A small audio captioner, trained from scratch: 18.4 epochs.
Rows from expert 29 of block 7 of the audio encoder, named by matrix and row number. Rows with one number belong to one neuron. Each number is 500 + 40 x the weight over its row's rms, rounded and kept within 0 to 999. All counts start at 0. Numbers have three digits each. After the name is the row's rms in percent of the matrix's.
# up: expert up (encoder.blocks.7.mlp.up, 32x64x128), inputs 64-127
# down: expert down (encoder.blocks.7.mlp.down, 32x128x64, transposed), outputs 64-127
up.0 072:591468435474506483491483456565568541546529505475549577486435459550518454477539482474507570486562488551451479534511446542517521476498447549486552495618490557484530484484480497472492504475511452
down.0 079:507524498513474478522426517447480471513517460528455441491408494443563512567481548489491479508477488558512449454527491519542474504464570499548494525576521485467518457540400559523441469481538498
up.1 086:514516520494538466515463484460558514534445550514532514489489495470416535528497437460497467456493582474528480556574500530436428531523517559541546502504563491526492425561518474501502500421517529
down.1 090:574439606513438481446437482518387476462466540523505470510567462519493528537488468443514458530484472519446465494505511499513450472497503449520454557548471540525491555480502517525511516514525469
up.2 081:493440482489473445530569547519494550510539569463495513518504490466521509520478521498494524525509487553458514545509413467452513505514510509477469476550445482529509443505459542413536558587525456
down.2 090:535431574543488514489495460468481495564581533496468455517462421457505569537522524473488427489547496565531492471546458509436483503483496540500497564463471524540517518527453466522474579514504483
up.3 105:565552531562500467496470555520517469485501435407552498512557507524438518455534510460488516508471438481428480578540499473478571479469434484516509520555518470514481479525457589468551479475477505
down.3 101:420443508442503555468515461501541534505447495546442469497490465490508547510554487505544483408475512451526462490520464471434475542518592475532420498517432507489555584505427541474485490478492435
up.4 107:526561482522449485493511492555543489459466514539510528549451506504516501513528535442495461500502571518379468613484545519451430487409570506490473513518512550513481483414497537496465508488396432
down.4 118:461497537524456546507570513496454418466620441473529468505527483494556499514532542442572547523473487603566466516514475474503502514497527529477544530516480471542504499555425469454510495535509479
up.5 106:561534483450486495507473478491598526492536456515504518504488520559588575476483560455482505532567511534533601531511471462496462500419351457533486517504465407483471561470482528501489500554473510
down.5 100:502451574518578430485553457497565467494488477524584479528494441521472548549579493465521536521509492529427426451460526477469511440497524517573566432505517457523525528475454468492519481448482442
up.6 076:547464554479493467482539488514509431496566535488484580486507453537506485526521569531489466508536534564433580493514457534508524479415561560481509485502436525456465496452535470454427498487507514
down.6 073:565559533508529475581560467428558509513556517488424479473454540468535508485449538480528547574525531531469481522477567515528523414578501458464495513527549489497524520562477479515533451502474494
up.7 084:500540547439488496555477489491579486483499498507561524493499485487524496545499416451485488539542452419517523468488486483481497501506531555466560486552531603500496476530483540458491459395539524
down.7 083:524499488450529522553507512483494469464472563471472486483517502565480480443434497582487509498492580578468448544606521502503431514490547435529504431535479505476459527475436491508457523515559544
up.8 107:523498492549482431498461517504543521536473446576512463548483530479401458477614441557445489471448532477442505553484534503501454446608474508546472466476500522544537419508561534562593493480581521
down.8 109:488461509529429521508435407537426502468485459522441521482502551490508435558489455519494538499531481449458490465537497450473536573606513441487541505519498541516465521445470482480503497494549578
up.9 080:518486464489485554509545489493505554505529500548526464495491515509454470550464537481446533597510427525585510468480465485561573538495541531477529443495455500467506453506563477509447485568500575
down.9 082:566501446485535510521539487525481454513448523515483510470558501525470523475552504485543445508462505439493515512401492537560495524501406507499509510468530434423505546472516477502532475535446431
up.10 110:465459453512561494463484544558447447521468363467550527468528433419497524484474485500480569432511518515492417559546511480383529532496516435440524475545497555495523595486533574553540534484501503
down.10 107:424518432501484524527460536503612496489521515437599421520498466465529516466539505473544475495561505543462464526473422484521451555506525483488482451543543542542515546546459466514456488441482467
up.11 105:561495490527547557524572515481482484577502568512415543518549500462486498516555489578505515411522510561508440508509521466554489593561451511460471551433503484525554448469480499468492484504475474
down.11 095:434586503555509426552497504544494524471479520517493522459460463507428510500534517511572476492501533521540519541495475485461489425473577473561497530509473531503455438416543470451480504402530491
up.12 100:503433458445502479385510477472537450520513467482525399487502475425492490531570519484565533568518500522506413560499514521505564484499518475590488576473510470459515529535549499506500461470458452
down.12 091:510468617509561545505486531416523507482493473510513479425477468471455461485522464526450490491496464551448486471505415498526530493506481501518462515507528529464512459503513528465470436474579584
up.13 093:466433478472506409486461480518495569479514498572509509500508552537514493469521517431596494450497476514544473471495513501516531495477447532454508499503525512559410600488483445530543518530539504
down.13 097:429561570475455538486547493509477506494442446451546503501447472496439506564541467545539460541506542491476550488550453542493494507486468516571430493469528535492508468456532544469405492523398454
up.14 096:500516537512429471572535500552502463446549514488552399474516593559508518505516437457538489451495465501508481527457473510495536514432503521527509551555558543544476497475488505461481553539521508
down.14 094:438456560557458473524492527501498506479497475512530506474539483590495506510459505500486521492478473561506519464469567523464508607484501564431447441497517446520426566548495491422539488525535477
up.15 099:499509542420493413434432506485514520462545507544440423501487484499472486503559533578457543460534521526593404525463484441502548523475466497500514453529494578471503483507479425537534545541480516
down.15 099:495453476543485430446518484470549493459572454551480487461514491466510573538456461503521521480535506494503469554492501555443501565532445496524548548462566513501551528394525589435477460540444494
up.16 112:524511557423547522508505450403527462488523503473581506509513402474438523472486468446495514488514408503520497470495483468489500491450519474534584573504579476533511445529520501573495486555458513
down.16 108:485505482520566598507533552512517521562507492491472471460467437564570520568416497533497523448475577486476457486523519538509443499492521478488564499526486528509448588485480502507540542505445516
up.17 104:524553508518532560490466507448544446483479455486482538518485507531491581547546502488466543522492425479502541495510513559476472473512502582467525516471529546549483476519491466519475421439561485
down.17 090:543458500491474512554513461543464480560483522542494452515485533520537553509483497503493551566515492471452449516511527507506475447501520525479480462518454455501508618430470571519489479550521464
up.18 124:463485502460554527498530434488538500536533476493491573515481549457487544555501539431534485484473533487476517473564529497468484419427460470559501491450524585473492485452486509460485432466441429
down.18 134:454522546471465469475539537534477518427587433480493449473419522542559476493486527480481521521533401521532500547512554473437442505483463493456604480496529465525437543480456497552527540509539521
up.19 090:542471449518519540477477437403515551517501555468490546515462460504543486407539477446469462473529501613418485494479576459513523569506535513508527473450467553507502520483447461448486412473447503
down.19 093:477509508472466607467590492499475528512560526533503492482471471547500510467456540442564540494439537460426544471514502502452456505480545490476539509467435525502522423537497481517482459526395549
up.20 106:491467552521458521493512484553525511480466568468437457491505490500480434516452506524518493539484529508515488501498540518557490535566499484476469556458523521569518566546481442529464527536517542
down.20 097:468508535481454510484484491447552562480481469499448563452507477469550580461508566459494549523430518490470479473497464487479489524503530483492497564505503572435559430494588462526555462446534526
up.21 105:514515507485472448484522467524531464471584433542472469512481525491474492488536507486502509406579537479408417507509519549519442461582522529483473497518504578466489447469458467497489489408505576
down.21 100:557512480437426516547441510497460461428426459461589505544510553526516470441491527528516535472500541520515527517494500497390517559524498494490475529563542510518568482501542547401481504456567476
up.22 075:512494458461455511532488510499526498476518517558540447508498570521468485465543434553433481444464447522570588431492490474495444555489550456534454493466518452551518457503529443562481515527504554
down.22 080:479506539515579488508487522524555537524480511451477520486607504522539530560519506419531555482459510545515464472428484522530467550450515511512549489431512555532489429502545426484569489467480447
up.23 114:510483465429496499491519497576490567500531443487537496469484518550424505474481504504484521476421492525494538419558537498471457454492502440565472436451476455481536503476535501451492555485480470
down.23 110:435466565499461419475478482516477510531474492463486511535478434497487507469522529460503545535557417455576521482544498539429460501550451480479577512510571495545553536450499442527489500479458431
up.24 112:469436518518515552478524541475495514431459538509542524453466495517528488435490506458496523464508567499518459530476518521541431524591459519534479619467480456496597544491530498503441489502490456
down.24 104:427468557576562456491526468435474490539527426518479575532566544511458495516534489532500486454524482472491486489519443507499483585494593484533495501494455550497541449452486520504567475470415514
up.25 103:509532495513532539488470543441558464514529423478531522503453517477619567507434528536516507511463523433458497454476580511498539453393532525521535508490509461424493448494505532474461531581513519
down.25 110:565394538505544526499540534500472531505468523478508548496554461559433522443496536490500453539497403463457421471452504500488484491508545513543466514527436547538500539544447477498610472469492446
up.26 072:434573435448534518542452489518496499563497491526528514477480491508460522537474537444526492421447468545463485573463440485474481487460530523543507438491437535492496520533498480449458572515499486
down.26 079:499460519484471488560548488477471526474483484480498530515470495484492490521462470495518497552471530506555458498463509522499543489464556563468515453484532475492426445419520538525496517481554467
up.27 096:463513438477486463378501542429562493544543501500490495544499495505534495509467476509507523556556533583539467564547467492506484479471449430508506462521528511483496490470519542519497508491431512
down.27 090:553489495500478495464505500455528517486507442531496508512518510554502564470479500439534545486530457550516424484501434424483500448516528435505605556508507521566527487427442524448504534537496474
up.28 105:502544483507522497409472501424479455512535534468496529501463462559458494514547518455476418441560455489501472496535541521501523545553504530470481533537514455477552447568513481493475568491408534
down.28 096:553537506496456477514471430501539564499510461533508523478535485494480544542522507510528492491516516483451493566491480447504491518521549452595527511501452551575578527417442557537533495545562463
up.29 092:497483485464496525478506493473489509452537423469593526467460485483553442520445422453561596422526474534551532512536497511524486556488484461506438433563455499543519539518458510522541482605516501
down.29 095:440503513492514562444537535513562539492479543478543502600461539493495505495496550544550492466468519489487567474480465472544450512493520451457467496496551568516485404522500536514450499477487475
up.30 103:517536547480527476547514548469516456431521622447555489514569469513484551546488492468507495456546507453451574444456532559465528437478490510562536475573490500573459467459486496493491468432503525
down.30 096:498453481517494559442510484523539514514491552510495513534522440519560480406472510494516565569517534514455495517468505546457493552464540486461571436485460416504571499533471539541503464442432518
up.31 116:493494565459521561447524462470601487513518437505555478503462501485456489435420510501568539512482480549513398542522476585482486540555528490557498488569534538456521482485515500543489498443476459
down.31 119:542570567543518513530475555486465520475506505463583497517532543490533490566467464466459544475473536462471378500495497455526476504551491507487486532522509572579466482470506479477520483479557473
up.32 104:467504508492532484491480505495534485477458466472493472479552484432508555527480459497465470528569541561505475502515444474480482569547469477507480545523495462472506534534543493555454624450536536
down.32 102:502564521509521534513483469477578555475569463456489486551561443520515487494533500547487498487511507489535468482518484547468478541469531490521581475445537552477522478531501508457519476507460554
up.33 089:488522468532496487456438545469466455542547564486432555485541500481471503539534461498499494493478454481496535464439467475469498557555458501494490531443475480528473515491528476471464475463600447
down.33 096:478475539555439486497527435464508492491476539559514466487518480507475510471529447468482456443542534520471494514447508504418522490522535527582555402445454499528518458436521505519475465508552428
up.34 094:466462517535580528525442458494512467538431534526459498538466506487569557474550558520531532462537491532513454501468442467455510525528501464482550471511448518497471466521487471535472468485515572
down.34 099:571461518579555552583604517478489507536525550451530489489485477488562507530526501530456482525475477519451469483563586495531500431456480539527529532442504527488453479563629473488436464485509496
up.35 077:519490556475551433566553446502468498487462542456493458522487460512439563497599440450527516524574538466502530449481544430525531464473514503492522429535536556521466491525474552565524462467481483
down.35 085:434464430511413532473466544464405509562515479506527480508541490510483485511454478554466489503490492547499536550520431540528489536517538521544521476535470463500548483425450522454505505517444524
up.36 091:538491515505453435489487454400518511492527558476508543502458490490515452454555553414470429508450511426471514541516474446395437465489487517533486530584521438530519450480523445490510536448563469
down.36 087:396536531437473460458516517543510501565536540540527509531491484522543490535488509498484449583609554516548446442498541533496475465535551476534471462544535463489514488575443533527543467503477506
up.37 112:489485530530385500449567469514487524413549585453468474497537534469462444498480565516496485494532584394479517470551464514595457543558495526496511487565512461494498496464499433482495485457502484
down.37 106:520533504520494548475542423433504487521532498477445480461497443458528509442510455485470519461469482446482549463521493475466489428536494504545558453504541484455554449579480542534527565494484526
up.38 097:532563570514411493483502508426454478493455506532479500503457476499486609481513603445542573510533476494507459479435447448488504520536431418485490517513484499481487445465476505463464503405546493
down.38 098:449470535532522506500528507472548503495507451482488486505517618488517515546545497509429471496546535543549554465528500518514490459491538514523430532530479493488571467542540514527547496542550473
up.39 099:541521536451570556438483431410553568507477515451528502539488482543532555491483492463476553442530553468558420600579553493447485473536490475481500555454466463463558426476593532528471503552459513
down.39 107:550565507520499388453537545569527538461549507539595473504575528498498457524504441463477565550502522513443495471415468488532464483512506504581512464565467484504497436508393478506531531479434493
up.40 110:492487575540475511523535517567502430490496452481436449488498518519538551551488477486488532567519522519547442508516492524530476485464480518471458548488586494537522553473496545426504485577465449
down.40 107:498524495497530467508466511526558532440462499543503468555503501545438491526513501517476500446524434566513470506513540477484511565421421498552487431606514501424466548474503502501545488500524506
up.41 091:546463498484542558551549542392463499499497529503551499459496516491556489417490505457464444549565495492478477456493510413505530468515499554499475444525487477470484439515523509470456523550572446
down.41 100:489440457528455580443562520512587478525520487497511516502512494564486462456484528527499458483575542496502429440454498546497556547496552512545471459536400522506450560579507426470540534497457530
up.42 112:482486554512525443422530525509487545459456458496477454490475508560543527446522550474520499468575536439515569530502462512598467523550571492535478486509552443481526472548483517433512576547493523
down.42 108:537374506567565547553535474473464502491510458504607467532513512545471555498525460506437544452514473488488555461504493507499532520435508492464454484497445509450540528481485426470534517504435504
up.43 115:445447502490434509520470453593497472530550446497600538442439482498457536497508487496516490536461532512421485463516560509496501497475498512525478471457533527482505587485482466511506499486519519
down.43 123:479510559452489515427487515554449500511549477507473440535470528541473473427442498543498457517525549536570501546492478458464551483547490530507471481517487506463424520463509492568447527509515525
up.44 103:534496460562502451450512458537520529462494505484373551445507473499572429487573446531508450516529502445465511519493487448486520463540501444520496487493506493465520538480486513546527482511500485
down.44 095:479530436547493485517525450457580512539492525459516468524474438497538429551507451529540540485548558502409541461471474494563499544497555518519532461451560517505493407503517452521521479455449524
up.45 094:421457437571413542453535516559490486462520495516433446444461487488493409498480407475497512544416555589507484439510485423472503469522456454487439452497468480457453544509532455511564512508443491
down.45 102:407493461465513458418523502513568492557532502435469464493471544514508441472558565490475484476543495511586538485502443449558491505489518495536597498499558467529496508440516533507515508523464453
up.46 104:436472495473580511448494459434493517482505546475553477512466527515532525487445446489521549457511568486502541444468504497468489435504520507504521525471490529521522509526518485503522508491538541
down.46 111:512389551482496488486491453525492467514479516509552529495509606551455435466480432522468492466438522492427453512473440503526452493504502495526444571543521507459473457466435589518523511486500455
up.47 121:441573514536507459529505494510527486454517498559533493525554582459532567593494466522459546546523502485498490458472505528473471461498443498492493536448556472464475555511485477559492510472527574
down.47 113:560504506437496489389521504468537513498528483503483540503511493505503488416531510523576396496491474513597483538493515465433489512458488463521472464475502484478487481455534555489499450508499481
up.48 076:494503476488492470483432523497530505522473465552475462483461495529534516476554541465517482504488526563547516486526502405513505514461494538421462445474512464543510473526551483457544506563545505
down.48 083:520503495561532535530473586536444502524482505488529512561477454467494524499486481497481508479494485503519442497490483560535500481534525479541463561514458579504493522504380475461492523442526512
up.49 091:450467499542472440556464469480454510515512490539433495431514486555474566495493512414418484474534504504431536497423463539519527544494455516442557446595416485562505480469498523417477514514604490
down.49 088:485550415513487536478528471538516493480466571540519471472527498456557483604535485511528494592472510504529446475493540503469545533452533525472420445534574483495521460584472531469525541507484446
up.50 119:518508475520462521505523566500532462498469427465502563486484573568486571493526492479504505526486546538479511544423515558474498461488537464559535593409515525475469490517493482460476541490511494
down.50 121:533479528511501430506487502523459516414534520503541504552498442494446524443483569399568541467455443535432465551496525468455525567449440540421472481562473545519450524465491539507494512576463406
up.51 101:456517496471504502492537492519475439499552524507494540480476422552553428518548527424437520508535498469515509462517516526593491491459536489591542546469463415531576431472477448502551479551420486
down.51 105:527550493518553546518521466501506466522499539546465534430478473497474538561450519563554499465500518518438537543531518466546564450521503536481554500475577546438518545451500521548456488468494516
up.52 102:571504476544469527461536502472484511554558439581455551548469460433462540575479492520520441474481578524453407488520559562409545466540505472501474482518528517495569513524556542527430494550539565
down.52 099:485506488461510489574469464526483523543500547500529503500533539518517479454513531505465508482568416487513476502452511475412457525448501485484519492606492565497514533502460484520542517460540481
up.53 111:550495506486516513514502487506460477486494450530520553452492479486511625530529520521554506476565582529583553455520512504548430561478536494472503503458528470536484538546531469468472506509513504
down.53 099:403407497517491487474504474490507444511480553457545529518529451453478484545459431490541482513522493585474484464489481533446529542452445508496543517468548527468543536456561493486554490515451429
up.54 087:443523493488422519542532540569562488462495548521492502496610465476461526477567544490557482470552460483515509484538477457534374478530502508497542446552498550522509424538539554519539471399508519
down.54 097:497544495458457549459405517538413510453509565470537482495515469450527510539432447537489519471508562507513426513577422465521544498541559460476513551498508491539446496514481466477547548474511503
up.55 089:584501427535531434462475485536555529497445509516494508480546531537493526513505479495489572527519510495415523509535544456446505531457518445521508499508527584460485465564547474569495472456456585
down.55 082:464492536540511485402481513502432521535512508486606467481519521495482528464520479513583507537502507515488533499481451521575529541503548418526515545536479464529455475493467503357465526491538466
up.56 110:526530542494476533433550456468512506553558603490470365509469516496498480497542578422536504516560569520494504467474429510525466519537526589498549521445506501456420445474522578477503431450601521
down.56 111:494542466542458477451507510490519493516534495523543540471536542528509519573485459491439538474506494534481496526597565434451590558523469477434504475484496535523523525490475509457558514506507528
up.57 121:502510441504500524546447490473501505543419457528519485484495569498544419420479416545467503483490482474435550527512542411579509413548591521461491415514548492511475473479490501514535545469617517
down.57 128:590538580546430529549472513540529466483426471492490511525515549512434538483442495515504481533518510484464496498480425433528450578488444491526438514488516469469534510469536470436466530549471540
up.58 098:513563562520521466519436551452498498451513541549547535573517538513523500466498489528530585431507492474501441548501478465416462495491500512500513538556498475465466494613472547518542545551536470
down.58 110:555470541494565519505562592483536474599438485451454512449518477541485574507426448504508519428456503501485482455510522502495525536472542543509409494480425533540602498449495587536491454503503471
up.59 114:520535542555528497521454538438557450473582482506507524468526502521469521451471509499496539547480511425463385534526476484498439430586505506520445462545485465421472459426499495567484446433558437
down.59 110:505517505489554491428526477512547443425491472478499523478548449479532437525477504491516450517480597503533468578424525528472505489522584461563421475560473470593542460442482532468548586479530569
up.60 084:459547562513579557470497506502437497504495498495507482524555503543565499529549518579536525487495451446467506516445501575500538525537552431528526520488439439513471487477511482573447480544494569
down.60 085:510468524524520477485496472449530540545486478507476531534602518493558533443519551437522542494526539487497498519380460521523500528493535577544513468524516511538546440448468466479516432472453465
up.61 108:397482427530493523436536462537540477510461462539381518545528460512523493462480500497521485486494512480510449533533492604561470479577486525528471536498478472539470533529411434473456547553536566
down.61 095:624477428570513566500445495490470430431391454463532472544461507523530541484530509467473463526567505517449541412496455510484520436481530480516462542508467518511489492479549449461504495473430529
up.62 098:472539517573526498481452569500512504502539500463537479453505472466528557397518490466413516490520486448479458459552541557579409525525503519537469476468551397502517450515482506525542491423514503
down.62 102:539498539466522524473447457452511483554449519489515550551585503472559504514473539509473519469494534452425527440558475467421471479460505510508506461580470569509537529515462500455498477461520493
up.63 092:546511566374526487532445481505496500502521498587537476534478497531482599495489496455524531470527536488522440522507455582472484399558523463491506447563515516432514469451537456492473458505465462
down.63 090:536475531547533508493458512482475497392451495453586503541554497523529488483502523512451527536521513492491459458512484518475464499491516537459516489543518481504507433478554479547501508490474478