From a checkpoint of a small audio captioner.
Model: 10.1M parameters, log mel input, encoder arch resmlp, encoder norm layernorm, encoder activation silu, encoder moe expert_choice, encoder num experts 32, encoder patch size [16, 4], encoder layers 12, decoder width 256, decoder layers 6, decoder norm rmsnorm, decoder activation gelu.
Training: soap at rate 0.0026, 5600 steps, batches of 128.
Data: trained on synthesized solo parts of chorales (CocoChorales), 39062 training examples, 18.4 epochs.
Rows from block 9 of the audio encoder of a small audio captioner, named by matrix and row number. Rows with one number within an expert belong to one neuron, the router's apart. Each number is 500 + 25 x the weight over its row's rms, rounded and kept within 0 to 999. All counts start at 0. Numbers have three digits each. After the name is the row's rms in percent of the matrix's.
Before each expert's rows are labels from the 100 clips, of 14976, where the router gives the expert most weight on average: "responds to" is what is common among them; "peak on" is the class under the peak. Only what is clearly more common there than usual is listed. The data: synthesized solo parts of chorales (CocoChorales). In brackets: how many of the 100, against the usual share in percent.
# router: router (encoder.blocks.9.mlp.router.weight, 32x128, trained with AdamW), inputs 0-63
# up: expert up (encoder.blocks.9.mlp.up, 32x64x128), inputs 0-63
# down: expert down (encoder.blocks.9.mlp.down, 32x128x64, transposed), outputs 0-63

# expert 31
responds to: note A#3 (55 vs 10.5); note F#5 (45 vs 7.3)
peak on: A#3 (51 vs 2.6); F#5 (36 vs 2.3)
router.31 110:524483537481485539513508489467523490486523542491523519487482556487495477485493464463459509512491535536473504542459443500537470479558505523441499544483484530484511489499483499521506473494530487
up.5 106:486500483559477501512528472524510446464476538507561524474526538499526468457491519502513471511488502503486484535471498510476493494504466491499530537472455503525505506512529508457517567522492520
down.5 110:496479453480496507469459519472460497502458540485476522498495493535483502458447481521468513462517449478534532518504489476471519528508488473456483488537474480527502452447483511545491507508530510

# expert 8
responds to: note G3 (76 vs 6.3); bassoon (34 vs 8.3); cello (25 vs 9.9)
peak on: G3 (71 vs 1.5)
router.8 103:467507487487458496518537499456551523552516476514494534506462505492478496462481494506524523524518495512528522515520538458503503529481510500525492546450517526515468497510490495481546515473497473
up.0 128:491485461483496485496469506487504505469510501482519488491482498493460472460511526464525486475501474495545503502464534493507505513484450494527485515476546514472484500508493490487495529493531496
down.0 126:479510489510511521515519490472506485521505506505521513495480537497511498520519485477418516542495504504487498461501489519513541497477487541472438534521496483495508510482529479531531483509464509

# expert 3
responds to: note A3 (100 vs 8.6); cello (41 vs 9.9); tuba (29 vs 8.5)
peak on: A3 (81 vs 2.3)
router.3 099:488514539516478519492504522505528462542516507510503531464481482495465531455481475499522488482491547559470492495508470515507513509511531502464488518535504512522517513475486520542496482486477527
up.5 104:534516472514507493502517502495462493497489537554536501500515482496522489533474451476493472511511508505474486475519479438461494558509496505514530485520529486487537479515465540506475504548524517
down.5 106:516494494474467556520485534488491491489550469521506527513527506488452490502498488505498519506510499504515526511513493498513483463501550457511459464482470506472508511586523486497481533463529494

# expert 27
responds to: note E4 (99 vs 8.9); viola (70 vs 8.7); note F#4 (26 vs 8.5)
peak on: E4 (80 vs 2.7)
router.27 088:517546514512506519483497548548450483487486522529512487499523569489490525510507508536502536476462488488510471537452520503493519553478514496479492523493540533499474510500506473503494519466492482
up.0 094:519535520478487521539477446518505487498518498477465471455481517550487522528491532511478483489493503523494500491507514483540515499504514517515481477473475519498534514480525448496491518494497536
down.0 095:484534546528517488511482554530471494509545515547507513468499516497490482507483517503473530498495499479498518489459496490487518494507482533527456527446482510530508470502491482482525546529565512

# expert 16
responds to: note C#3 (100 vs 1.4); cello (46 vs 9.9); note G#3 (44 vs 8.1); instrument: bassoon (31 vs 8.3)
peak on: C#3 (76 vs 0.4)
router.16 099:512481538460499539506481471486469524489449477489483506463515491452497506520499541494526480496479512505478506530507496505495516537486468467459532502501444488497510523509538483522512506523494519
up.0 084:515494469470522503548465532482508540505556458490533522488464507487461532488529538488531506521459521488494511481493474513509454507506501527548523501484503485485498488493474518475522465515501509
down.0 077:490510528438487519522491515491501485494504494483467518496494474533526489519486531514454514458513510501491491482499459550531504483529511473490487533520505444525463494488520503512496544478488482

# expert 20
responds to: note C4 (100 vs 10.8); tuba (29 vs 8.5)
peak on: C4 (93 vs 2.7)
router.20 101:478498477500495468457523492496514509541531491480481462516500492484527483492453529493494535464491509464485503473447504520476506503484490456478470513473493534539480525532506501495496500494497510
up.0 098:482462528520476484466434454507537519496522521500494488543504496489550517471490502522494492478537552480495527499522489497453484557498498523538509476521440515466509488498504506523504531510515456
down.0 099:516502483476488508504522541526507490519526494461499527561520481450500491462479480533492468470480485550460471496469513527557534518497502508489504485451522495477494511490503520491511505442504508

# expert 25
responds to: note F4 (100 vs 9.2); trombone (31 vs 7.5); clarinet (31 vs 9.2)
peak on: F4 (85 vs 2.9)
router.25 099:481557522492552510489494473536461475520522529494479529498478500497471543509539509530475516501487488492453461487479471541459540513506508543507515472521494508529522534493497492449487476476477510
up.0 062:487507499462500491476480451462523497500497511520538514482509485507469490499471438483499485517525499511472487470487530454548472485505482491494484531477530526497451463545470515514499507501541545
down.0 069:483500495473488510526472510509466511479525509500528428491507506492513452517505493496494527500511492486501446515482485487481485481468470474529523530479520509496491530520519460546461490491491506

# expert 7
responds to: note G4 (100 vs 7.3); viola (26 vs 8.7)
peak on: G4 (90 vs 2.3)
router.7 111:539505489507537483538494486494482484557483538539447505524518514520514532544509481480503542533492511501511478489498493526474524481495479434490476521536519511515529535455453496545502488523510525
up.5 098:542528508517483491516498492523490500513504538458518442501524525510514541473525492482548463507527454513499537506454493512498449473541462513470504542515477514496491510520547499502544513509567470
down.5 099:482515471546505501524494513450517501518508483479487505516488495525497474501524500493480521540468530503509524485486522522474544526475496464503514517477455509530512528512522493508494478471512515

# expert 13
responds to: note E4 (68 vs 8.9); note E5 (32 vs 7.7); viola (25 vs 8.7)
peak on: E4 (65 vs 2.7)
router.13 107:538497496445553503484486525516507465523511564528526523474503533527481513519506488492517512498524500512459482533553486468494518514504505517479558538454491465491464488456479462511511496515501499
up.5 108:521472522463541501466511509517519476496467506500471480494521508459538505511495475499455492504502536521469506499551477486522511547515493481459509497513510502452520481534520517529494485502542461
down.5 105:454501502492486503501471474489524510492513505501520487531453453508432508492520550523507484488498479523508492466532474540487495517516514499536517533484531476516499516481480486495482520512493485

# expert 24
responds to: note F#4 (100 vs 8.5); viola (28 vs 8.7); trombone (25 vs 7.5)
peak on: F#4 (100 vs 2.7)
router.24 112:440486540485491525535474448505487498519510531479524560504526493493539463541472449492521508537519514467489513502488520527512528490514498531480464498493514507523521485487474455487506497500484496
up.0 119:501489519474465520471498436515510462478563482507512493550497518519469505471506458483488524513545463518515433508493476495472500493496503525511516524478458525525499494516514511477494485525465514
down.0 112:534522527496494495520536515518469498515515517535496529447513457524521531519507507515530503496485465527499506481510483493489489505504494524467517452516492524548488519465553506475497487499493528

# expert 5
responds to: note D4 (88 vs 12.5); trombone (62 vs 7.5); viola (35 vs 8.7); note C4 (34 vs 10.8)
peak on: D4 (77 vs 3.8)
router.5 094:479519474498549511540526506477449503499475482506473536486469511475524541524470519497529510497492514529487487470509514469471484500483448490474519552497556462531505528514528498516517506469512500
up.0 101:510484520512521497502453513519456449482524444487463467500535493496492506482508513498507510489519511499522523492488481490508542535516496466508501520466516507500491477501521494547515514473486513
down.0 089:487488526525509485478447487490508502497480483481522493464495445489526552499474490459519504515493493491547545515502515479495502495506506513544498498519509477506516479538477503526476416548498518

# expert 11
responds to: note A4 (100 vs 8.4); horn (34 vs 6.5)
peak on: A4 (87 vs 3)
router.11 099:479467492528517505471512548471507502521458513546516499491468481492511504508534458504553477511503506509451501437434536500470503461496501497535480499512500463521533499495503496503483535525504502
up.0 085:469498508480529506504502529544505488458514487515506499563526526533483500530494490482485498501544535476532513492556518503528512486494534490503500517453501505550464510523474529487518494493522536
down.0 090:443478512494507512504532490477520502513483495497524512515470557517474478441456512522495509465504525512512515515483457496486515460495511474521519492533498486475508458504499536524516531503491545

# expert 17
responds to: note D3 (100 vs 2.3); tuba (37 vs 8.5); cello (31 vs 9.9); note A3 (29 vs 8.6)
peak on: D3 (76 vs 0.8)
router.17 089:534522487540490498536536487502501455532508460514529475471523475478471525502505488507500506520499484474526522480498498523483524474469450475564534464536473480502517504501522502488498522487471500
up.5 144:532494491504493509486486553511516501524490508486461474507530495493514489461531515478511526498468497507512522532487493497458501492463525484470490485501490519473479506512482540457460518539499534
down.5 139:513558556512484492503531502521510467482501492523525518459502468490535553523531510487469508505460557481513451523466494512501474520490485465449471508545511485537473506468477459503487491495495511

# expert 1
responds to: note F3 (63 vs 3.7); note D#4 (38 vs 11.5); clarinet (37 vs 9.2)
peak on: F3 (53 vs 0.9); D#4 (29 vs 3.7)
router.1 100:532476454476469512502469516537473511478499512547471502526477534536534520502488512496528498504496479493514511517532480521486480487507462496490510454509475510495492501478526508517525444476550483
up.0 100:543534527488476516519509485522495482499547536494528485518489502511515464512507463478499518532481503506482470526479480460495468467490506542491529496559506504488515479505479467478464531484503524
down.0 103:456517516508516436517489468480538524513505517472471555500498486505549483472506504457466520504479506492495515457499504524503494560560506529463501490504536475468468484490496530540468487499451472

# expert 19
responds to: note G#5 (91 vs 3.9); trumpet (36 vs 8.2); note F#5 (28 vs 7.3); instrument: flute (28 vs 8.8)
peak on: silence (51 vs 22.8); G#5 (33 vs 1.3)
router.19 101:460536482520498509505498491473515534453498481447493451498510478522467480465498541469516514551459521501454486500490502508492500538540490505529498519489496471535488499505491543451492500487520509
up.5 087:506484510538477550523458482478537482488513547466495510513493507487525539503534499522470545473469518533497502510507531472524519520483521529509527490490498489458490499519537529544496499508493496
down.5 087:511528528499501491443509568533521520533512479517476501485493499517571483552508449508509519498497532508440520480529462467512493490527468493469471515488512517473465473479481494494494510501489519

# expert 29
responds to: note D#5 (65 vs 9); note D#4 (35 vs 11.5); trombone (25 vs 7.5)
peak on: D#5 (65 vs 2.8); D#4 (32 vs 3.7)
router.29 088:531539490497472496495480529538459488481468518501483493481482513518487495527483536539506468492532503498484466489543535516482517515538529478520528507556492504466532488487512498510516487455507518
up.0 113:510428449497496482467520498536513466499487500521517462517481494522487526529499517511489500500506529485517552505518501459498458502510510457537520479525537520432487501506529493524543483517528489
down.0 112:498530523510502530502483496488495495478528496451511484499481461486491504473543495502498481478480488475475514443488520500532487509529507517547487489541506495547550524496492509473480478493480521